From a checkpoint of a small image classifier.
Training: muon at rate 0.0064, 13200 steps, batches of 256, held-out accuracy 99%.
Data: trained on stained colorectal tissue patches (NCT-CRC-HE-100K), 22605 training examples, 149.5 epochs.
Rows from block 3 of a small image classifier, named by matrix and row number. Rows with one number within an expert belong to one neuron, the router's apart. Each number is 128 + 32 x the weight over its row's rms, rounded and kept within 0 to 255. All counts start at 0. Numbers have three digits each.
After each expert's rows are labels from the 100 images, of 14848, where the router gives the expert most weight on average: "strongest on" is what is common among them; "patch colour" is the nearest of a few named colours to the mean colour under the peak. Only what is clearly more common there than usual is listed. The data: stained colorectal tissue patches (NCT-CRC-HE-100K).
# router: router (model.blocks.3.mlp.router.weight, 16x96, trained with AdamW), inputs 0-95
# gate: expert gate (model.blocks.3.mlp.gate, 16x96x96), inputs 0-95
# up: expert up (model.blocks.3.mlp.up, 16x96x96), inputs 0-95
# down: expert down (model.blocks.3.mlp.down, 16x96x96, transposed), outputs 0-95

# expert 14
router.14:116111133095130082166087142136156133162154141140119172175117133069167133146192106121128102070108151176199170162108118102133121104101106168141135160176074134090091080153145162105158124149086090081071131123166128130116130087137107105084127086145086140098163182080171165167124161145127175191
gate.0:098153133123167146158170132127118144148147123095130124128154200120167143082084097182081149126083096112154102101187130130134142157098138058140122149122063118170113115177121144164122198106159157176074042097158109087175102131143157149122160121106028127159124092145140128098144120129109144128
up.0:136117160092106094126054138146164120131121100175136108137115094172121141165200144077183101127153150140094158151073111128157143110170090174084165122123159123083124167075100133118155055129097121065129182118124123154086139125090057088147082153134228147132131147123119120150150151121105130148
down.0:130151103102105119081118166157187141104139066140091194136151136165159176138159172096115110111123174094134151135064123063160079192114142116113132142178095121143137117154169094091074132138110166110123101159220132124153094159144092171154100059104129134163125165120169140141112106115154154079
gate.1:142137088176119074124062156154128116099123144124107137176046127100085132116100157088156089044077103121141127196166127183125171122196142184077135111166152147173120171138154155183078088075115109110132132140137151089111143105106130120121129121110152146095121100184133142149130131183138098148
up.1:115161192089144117118142159065094099102096135093160108081177100180114217126137109125163131085143145154094124081155122138115096169142126104145146158075156181105148123080126158070142123182088166082134133122149130119132111116154104106166117193145122176137056117083162134126099197121140161108
down.1:108117100104072157158151151069130118073129128107174120128123119099126130188112134125162114121193153184150085132122203138141112076089152079112142087094095106130149131183105168117143147118126154096055157118162152118122109075116153172123152067156159136152077169180147090132125125121039159132
strongest on: tissue: normal colon mucosa
patch colour: grey

# expert 11
router.11:184127189121145141132189094082138155124101168065139115089079118101104149113092122121159140113142179079130093175113097106041138119160170150180181083143094203120165152106133099134151151152105135116110129084082125112125139089148114108106094093158134119166102117072158169080149177144122122166
gate.0:141150138150133084148117142095155124118145168102110133093155099160085154128101095119101084123169090138158092130144119136075125158124159051127175144094226145133058139132118104117074185166136180122124110145136166113103103170092071064191142094138150138159138126175156059148096123165128130159
up.0:175123160165153085082174128148119103120095172174153135087129145099099085088141123081132178160111115141131047037076222150163165117131118158133131114106115145134117153137116133136102104070132132100143111154154161166184121123139170116090116110140119190066084151137094086110125103156130155152
down.0:087149131088169137113116166171089178110096123203116125120108123135155106100143148084073110169084117149177145194106127108138156153086126133085108110173158127158125117052143050104137149182144151175133122123107110092120142113105123113097144119127136155137228095124073131085084157107080165147
gate.1:144133131174197097071084107086136115103140070159129148142068110129118143200123117107173147159151046128145158146109117092086089132086091199186130138132162207173146130098127104134144140114131132155152121136105132204124146179123107122125133136128116104189101116138092062072114127131118108118
up.1:151095042181220090126114107121218103114141075140125131181077113141143135138108141145186146156151078145167146092144165110135152117128134129107114173083119133163146165107119090083134086110176149144126096074102158136093096176140142093118124107068164106159111129125077132179117130124146088112
down.1:076112120120101159078096121143123165132049082163094083142070157137095066139100126170146101159124140192112076105117098062094081149135113115094160116150178147192154179120148166149130108138166157159123127156094162179113120168151103092133128103091150115106121139086151165114114114173089073155
strongest on: tissue: lymphocytes
patch colour: grey

# expert 9
router.9:108125142105141098082084155098190116139106139123185130181131066173184087142190135141131106102152173104093110129136132110099122105125095161192128102065156143152171115078113152109110101082159162076110127129198118143125094135108145106180073141170163120131125128182136161095173086102083097094
gate.0:123073123124145123143217103127163135141150112107141123115132106138127165155144232146114118128148094164110133155103106098128200096118135118082106088170194121144077095084113159106082117188125096142101175176101111158119119099126170080126139143139056190113155099114094116139126089188098133109
up.0:166135148093114112119100136174101156086158072060155116111160145139135060160116114150131157148119080063120183123096164158144066129144141071124087144091088094102170136153150106191178146131118182181129112137133143102122083170123128199162131146093131098097177166131116061148110117110140105102
down.0:114092116071138138099140143147176109141165083090157116134139127118138177069144121180123093163117158174122095121153135128147073050117101088147082155161116106060165167138147105122137064153108143155101167143111072110128109125152161129119122137157193119111111104130165084183145167196161186179
gate.1:129156130153085156106025069094152120060120181158112079076063096120109124128167173169127168137158156117105142130160132071120143111079128168130153133069118156158073149130129121128105134156118147131109165130099133154148181140122076138093108140124126110162187108178106126178098143146199123109
up.1:110080103114162093121206163184135150144104143142116122131167132138116078116109136055145126144138109092134088093086140096128115088188100122135088143204139141073154137157134123136156109085153060136121098112203126075080096117179171112120176152139132137137088142111150103143183181150075156122
down.1:201117089084073141128132172183144151146141129157133136164107100162159107169079166077089101131092168098140117099105102107143138128111107133052155165154129093199088089120116119120135180119119142134111090131076149140163182156167101169093134101128158144110185139155143152097146163202145165077
strongest on: tissue: adipose tissue
patch colour: white

# expert 13
router.13:152062117068146118178101111136060139113077132157160131088141132138113115093063162082146137132153126086131112174131078131164154162146175147100194092087169103134122152145172122114116138162112131142162163157093149165128184142134157130098136101139191105137152056110073064174109088114108137092
gate.0:166152137104160119124160133067133171167150107160193175102143125134105175117134163134108094141116123108163024132132104145077143119094099136068125124102060099140078142079140145150062120168125111132116165128149089125147187152150148127169148096095127123212143109141129119168137118159133190074
up.0:071106089161161152092147124100140082032123164139110133145120117204094086173135148145126135157098143144117174105166132167144111120100068136169087082091159077138146109144100138114120100155158104123113097132147137170131096162076092115172178175180147074116181118151112117147185158082138127097
down.0:146167090156154131117130157144098177091136119187173145165114148120148110120124125125164095083168145114095133144137177121104104102076173095104167101075087099112127103136088180116080161058087157143154170104159133181141166120135161163161118066135128128056160182108081115114128133057172108100
gate.1:066108134168072104141149124112115151172154133105102130093138092145117177124118134119167172156112158123112078115146246136154081091053129159145132149142155074132127134111119122113105169096160138070102113128136107104176144101156214131167082129116123192099162125135091122081131109106149093171
up.1:112122096180113144147072101112118149103118194149126118137215097141099074164197067127149112118141105153094191138105142154153118183105147092134064150084155081132107088114139142140112162185137137088084094100114070130082145114168152157122145117198157188128112100155121148135120113085131134120
down.1:184158169155098104055133131164113140105113120191155148147163114113184145146096173114115099127100121096141189195141155168110093122106147106124105188147199139092141144140165094099167104142134159120160120094064165080122070166155122126137107084159116082132127100118196124156154114111094158077
strongest on: tissue: cancer-associated stroma; tissue: smooth muscle
patch colour: pink

# expert 15
router.15:127089126204136094156202097148121073084191102120076134098118088142084199150077102097099105148131084146136167147104167161162124182093138102154078161168151188128126140147114111123136091133106123173171137077094144094114091090143141144127139111129130087092117139110169188131133144083140177129
gate.0:149131179171163146104138101124049106106112023145151168175152104141142105155154179132124155147178132148164133114116150120187144097158140106132138110117127086128118131208150129146128123141128072127076090147134101106107139104171107154134042064128177128110146156081062149119127135100116090095
up.0:154164127133123130136103150091067116080204067151184162160141137115108109166107131144135153151138190149101096127135156147105126098148101154123142113150145067182115123185151110138155079111107056183141073092175071177137099119081138122111106130125132090097126177085092159116183154091121082139
down.0:123163113121147121121141164134109071158171094169099116074167159088099114120131137085159120123123169094141148125197164118172103188133166173151102097136118086085120136134087126149150081147132114093153149129135085224170124139087168014103102152145136122106119122070121132128069118142142126151
gate.1:118156124106099098145123104149173130122140106141079141124084138089070096129148126110129109172164130144060100108127156085142185128119176135173154116170080111169141138145073148079108201099075091148155186124112084137117138133100141103150237115109090122100165144144157106139077163123190154126
up.1:124106166118120139114154111098061117171111177119160128144165124166177157155126140141104124133091092126167151153168091190108095143133129127130107152090132084074097136126165118133112045159162135098082087143166169157178132161169123185103012130117162133141081133113164142127161109133067110110
down.1:100078104160131087158112125109131076096149120128154154185137109161102142125115127115145143123117141169155127110167161129129106179159168127103121148145137135076204113109173178164121188131235166094107138163084093150048144170166121150101145167179159081182129127128138104156095175149124144139
strongest on: tissue: smooth muscle
patch colour: pink

# expert 3
router.3:110136091085152072154114103131113122161091153175150180115152133167059108133096096130104152123150097167145107112146090181151088119120142066109132123124158180106124144128105152148040120155125085177169104123130207135139136165173148138173160156158096078104127094090116125166134108084162135046
gate.0:112119188144133162184113134146087198124087183156144107172115094105168080147121088128114168128107136156100122088161117168086106121060090159133130147098146116115135184119134128138106167192102174162141091117101114116137120072117110099109145181126168098132204120108178102119069108057169132122
up.0:127099118146092095148127108107105062117160128122083125084079148134130152104129111124108059112161107123152116148109212060129188110183158125152157089134075106159174117112116102094085104121173102175118129106112152145141130152146178157203130102151161160094130143129071164121193108201108120104
down.0:142094192079165172095185128138115139160114161149163089140149113122121151147135121123134101089076112077153103137113116140171132086145078134142136155096125156105165076129156147179120122106065168129107124148116191086105182038184142124146147149112097156134159139117100173181174162145053153111
gate.1:162103075176150146110157103110098119125165096118174114112211059129128153089087186140125091143152164109120148114085109090155117125180096117075121069169119166173170123151147173137114150092123109126121136144132059170121108182176156103122141120076133151119135110147099085169154145051093110103
up.1:111102136145163153072121108131117116081093135088155141152148118136107084111078171138152150140153112151156122078130126106108106123139158147051118104237108166182097059126087198154178136117150146121144099159139139172144089172195163101151167142123071140135115124130125101127135130078094081089
down.1:116124144137132132086133116136110168114164124095183065143195123127162092138138121146136149123106172124088161157160116123106109103147064196129114122120114139136104128109170136142088217156160111165155156093136068148161206114117124134090079139146171132191119087182163065190120122081150152138
strongest on: tissue: smooth muscle; tissue: mucus
patch colour: pink

# expert 4
router.4:124143062117126145103068127146091128150112156177125116194161143086109093194213123121076140115104120149061115105161132092157090084079119132140100113184159098145161128106127098165109110107138147149171181166170071116104143121146173107127158091067141112098150139108078078136087127122122095152
gate.0:223158088170088182023137134111143138109127147119144075112157128180165130123212108127188126131142169123112130144148158110109138104115073117138140114101130117094167086159123107161088149103134106162038132119129169082118115150103132068128111162124127130087160120170116139073145137109119108137
up.0:138118104122101095109166142112113169116116125113120163135143124083067157156187107155066165089108124185098145096125122136091085171110106144130165100117131136145192186136103140133107120138121130086051210169167128146096124115157157129106088210086216109086135156140126118099167103158133122098
down.0:135128114185135136142092150123096097092093160145153118076161129137103123143235152154130093075161093141156119152115144135123187123179109158149145061199113056124097120106154145119146158195100091106148195147172094103129098145091193161136148097105144154108134131147112124112178118117105093149
gate.1:126157137114065137108099138100127117111106155141129077075154127151171110207226181133122085135153137069097137123115085116128180133159093158130143055163130155163138137122116095049105087099144106137127110107143153151116150134115171172093149126150162170158072168136095079109090109123174100131
up.1:101136143123091140121078134114132129110118160135149067083150118123153114173170175127150100100125138064113093140091091117154192127145088150132133077146132164133065109139130102086078091086142113172152160095184164155161140148175160217108131076154152124178079166118118137094052121143157122101
down.1:111085156171110176121120137068153107095092102172113125137114131143142219059184077127135171103064167139113096173096117111159115151169113126157210201119123123115155133196106123129127112094115133096104164107174139143169095067106102154136126141106144111155143106119107141125134171094111096173
strongest on: tissue: cancer-associated stroma
patch colour: grey

# expert 8
router.8:098162177170140103106095177130135143184125115130120102166144171189136115108104147097146090155172103066137111115126130144173152116180130141070164123099173119119085079175149172091114167156140118188187082075065136150180111199106096128129112131119072102132081102106161111132109101107154130106
gate.0:082125056132115065107127104171186113115166129104098088107107143098142142111134170146173174113124065149165104082158116107175095150150133121124097184152144139129156072140154074078146177194145112108114116150113097152117160076141151174159092092097113172060136136199105120105122128117163148134
up.0:116124096148083137096116140136136130095147114085137061111121120109138129162114139107119123065130178185105097086181115129176147100108064176131155185101162176084131078145054144096160119211182157083124111099156140084154103107100111156131158172155125157149132059134132144156107172137133167114
down.0:152140094112133096183195128096121185146125126093099119160159137106130145177138072128058157082167180125111190143194136149199141101129145159157067090138125141125131121165114131170132158142139087102193129121063090105073072154112111136117109155141125131135115157156116163112157121152055098139
gate.1:148115202106047136141094119115144147105126164209140176121108112141142172089115112095150091100144152110149096122091137119167121139107095159132149157131082152143173069110130149071126094106119105131160225110151107180094112174089107143079103105121095095105156167160142157078181086140148124147
up.1:124128119127169087137114111128085089116123118085106117150086108094117099166097138158102158175078079122160170122193145196073117145081190131101098065096163120149154163138126141123184129093161156130124088102056151100128174144144192135112131158086213130133117104136128162189130117106130097116
down.1:110106124077133144155069089168083152107118099147060103108147122122113165173102059084185132131176144148160135120193145174099142147133078101152129097170101112093144144097051106089152076148129163087156172124122165144106155103167117095106105050125145162142079130097143140109126154084109154127
strongest on: tissue: debris
patch colour: pink

# expert 7
router.7:074131112146145086083136153165148166038127110106170129129052063146177144143062118146107151175107140107113125159101160070090154150118148098127122116108125125172097133149119142164088098089154149104154067109149131140119123173106080190169127174151149131185134158196130128121089121115133173100
gate.0:089116100095100059066149125076140191190117110099092067124133128133060127153096096166117140204117068136084142147141183120111142117095104117137134193140118096108126138101126116123138137168160144144162098116152094115120144134166148111132175138133114111121188200116155116218155136154135100096
up.0:124139151123102076093107137117110212168133086085081113119088154122089131181121132157099128178162066157129126148135121142040127109133163073171097183126109097126144171059138106163117125176161136167133075155099132118173096155125173118170183109178146154124080148122128123131175109101126108103
down.0:147148102151231109042156160131180185165092149155086142122139159126110115084110184110099074163115129046163151116139098199097115114172089130163148164078147114148097139111080115125111149098100115124082170097136104132144119139100135098108129128138137119109160111145107110155197145159132158095
gate.1:132152093118095088174182099122176089125162107135111104075104099111197117126139127132158144086111178154164121100131103116082110146170138139100122112152082167141129140160138106070082110126164131060154139164143114118056109119146081179146132171129198106121170153043122156112101204119134145142
up.1:086142103116130161043052100114121118159106159112107200106103180112131084135165124068128171130172068201102151131145174076199137087150134126071105117117149095165094102135070134094157141140100143164141164155153144123130139140126125156135129133101124178145180121127129100107158168141099133077
down.1:171093117111132115149137128067114105145145103167163079116080146136142112169150122113210138143129136101115161110152150094060111105082133097090105057134125098110064100128151108149156069092174124107116155124118157167130109127187130178147087089086159154094077094145084124136048129081103088119
strongest on: tissue: smooth muscle
patch colour: white

# expert 12
router.12:109172101131145091186125146153120196177087110133156116105113170091124086079108185113091149119098115127141129085095110114169146159192117120077136169127112075125111132172132172081107121130142111126067131143158091119180180130114100140139145186155113118099178121133071069117109115213157131082
gate.0:139169168119140075103078113083117175173131090165085178089157139168078203073162138105114146175134138125142099090129134133153148149183168060095128124079105117151117176082156123069091120152090138192127109169137095143078077139126174141128129158136169150125114097105085116153132105140114163128
up.0:141142150127165185159131157137178159084135124088139137162054124096164123189158106129123131149161121127123085173210108131130132030162124073165106124172131131120113115161180087095132143129136100096122109121177105159156131138137106127119103090118037107125150127164135102099121120085157050095
down.0:138159081059128117086151119121113176103170070085192151139127150104153145099132128145116107143193131093150133076146124050108065088125096137117154096151117108151167098129185137143151086110119148114155165138090117157120126161114125166102107180156077148094090111165133110163117113136206208142
gate.1:138170126135133107087143076112147145120157064146184081130122135106176121114184073112084130179152124149108101084156135105152137119199172138085097098143147116156122134114110133094141070041145117079123139126131076110118068138133180158139156128142200109140143105102120148183086182186132154148
up.1:099094122136123096116100170145123135146133192131131138099142082124016130133048178180146089107128185094116158131123168116133130067078107103148135169126127168115096116098136139149108120145147160137119160139134206132178155115170098089164123127132075132122136102116140050155191086088114141140
down.1:109056148113089198149145106068091118153139091174059112152065129134165160162138102066102099162138087168135104106107141153168144166135169089160136161142114137168118092109161119149168109111147099178099182162133111113068143116137141086155083125115140111125177121159135139162128111103181126205
strongest on: tissue: tumour epithelium
patch colour: pink

# expert 6
router.6:203143147080126194177165106139079160142127132083123143115123201096091124104115143146125149080083138139144092115171083156102074164123099085140139170115089132157141128156147138161180145177109108110055189146137139104138152142084159144084132085113092157113153114132121116053110136180110096172
gate.0:140134088076120184169153080097163117113151134107069149126178161209156144147134109164105071093106170161111065129145094161141137120064096131141147146116149170112109157161054117138112116152127104141145129085121151106167201150171131143129136119106106111098106145193041112095096103147131151131
up.0:139185124121104171132112087105157132155063118098113103160158175255181146155129115146143111104132148101078104146158085142104138142167141092114129098109092131145093181123112146151102143165096100149116120111120149107125157163087048150164123125096110158153168110209133081072125098134125109117
down.0:092110156157137137118191160115144129185138125122097126058171141163134142181013158103143114152156166111094185193141171113142180183160117159138122133128098081152174120111096129124063123084137153129120179105120168074132085104129059172134093118123144093153128134118136127131133150133094135131
gate.1:102102107212132136094121151163147157163158138117106070103120140139158118137088183131137086123085151117147190151156147148143173151126119133146155088141072137105138091120179218103234132101103119096114060130132117132180138105111102173084127115146081105171102116124122112085091129153096145094
up.1:081134116146141089089132153054157164119109177152112119112103126145120127135158158115109074145140145098155143185190152056098104173114188133097164071155132141164180087133120157125135123092134134114112088146165166129197169110084108137119091148124123161121121129085164101031132145158162138070
down.1:144178147116129147201084097103103136093137149136148101066135050119117131101175163095118149122071148102061150091062129117141140109166181114139087133164102134118092112122143132144167096143140128064123149087116089119157168135131171187077127098102106142143169122118091152135116145194117212135
strongest on: tissue: tumour epithelium
patch colour: brown

# expert 2
router.2:153114153108049180074121092115121105077176078091084155156155153134169146098188086153140146114140148141131125126163180160087102127107141104113136178089112145134150138072165088152116147138134188119097093158054143119112092165120106087092144087133086154159139098105187175088123118136088105172
gate.0:145146131195146086177126156126128141129093151129051072127153178150112064093156164077101147134127102090121143121137059122140140170070145092149149057204100176129103154141099140138158124165106120185165047125182141139116126117088122117106109116105105168124180099105103143101118136157145140134
up.0:178129173082126165111109157178133143144155158106154084109201127109181138116113152142070098140170123074124103108130144113138092165087144152120106108149160084061101169158114151163098126159142159118104086159160093170199128129063110117137174105084134077115166127056127120088124149170090097106
down.0:147097136126068100108159128095097199106117119132159183188087085079166152090131048146131078134119157071123118099137104100109121101105101125147122175147170153126102116141133074150167154106141087154100145076106171135163170140158101168152143063131144177132124153114155152179123118198160095099
gate.1:152089109191138154089089138171108159127197129137091129140137059109159101055125192096144143119171172120167130121120078131147117070098104128181134137141159132140163150059123127083143126132177118125120160086177118096141107159121143152150109100138140078081067114171094206148157133115116090108
up.1:136131179083087070109134123093152102102080148118169113139148194125127152170144076170100077170102059145118166081143081114077099173164175123132091147123122139164109076186140139166100106111128120149126117182179106138142151111095159115094157135124110092185174103111140104170104188152127112170
down.1:099091145150131126103081131132155151182188122136148180055134132128101149145125165156135107121162144165130164095155122116116134126056126210153056102117154132176170102113150187129122134139162139172115091140154145131088169144141133137141064085098153130156125121167175139129139208107178090063
strongest on: tissue: lymphocytes
patch colour: brown

# expert 1
router.1:098186098181130162083174163066109091075122118087079126167123158102146128116129140128157175152107169118088142132104074145114135117068133166137069128150112085124167187092115150143091124098121120155173113133143153117115123101154133109177160161088170190162158090116135134141168192178113062119
gate.0:096155112114155131080083185071093131122163126129124132115122190163138100167109104141138194135106145140163122166174086192137148154188142141131126130086129174148191145124109136143112077105074138170182141123151153062092118119111109135062091166073144105074109145145118165095103145122150058116
up.0:093105132144150123110128211163136214131077159130101154155159150153084092108099165109116119114146154113069058112144141077106158156109090166152174091191091093142151169087158137109132220097127122117060097117079138168138154159135142114105124143076134145101128139114110082106133141131123171132
down.0:053131084160107113076131150070158155114136153122055100090112105184121133150159144087078110171152117153108171063119155166177169125085130170110115160126065129099126129114121095149078152149128062091082149159101095085176145128202104124152117137108113130147122132125099144118170150102113164174
gate.1:090121164084155127116122136103118103047154145129134125116066105153076113106123108166056116107076156134117123109069091140091132138123114145057133163154197154054124069130171146116192111137170130123124060146137150185166158193120151129108177165147103149102118115130105131135149157149148111159
up.1:115126129173079150114176099217113086159123106110120116084118141124114159159091152086148127161116186115144157132190163154129174129160104145187089116113091141167155142113098113138137159126104153130094057126152071171187113102080032158121129138092123097101138155130166115122111063149108143098
down.1:152086171138120134151147162106116061165129092154160138075172170121133121183067147111173153158186122173150137157121098149135105119127102151108142103108098107127086082108148133119157140132152108062149127171126153063142131031105163073131153134089138138147122074156106085201099109124100076103
strongest on: tissue: mucus
patch colour: white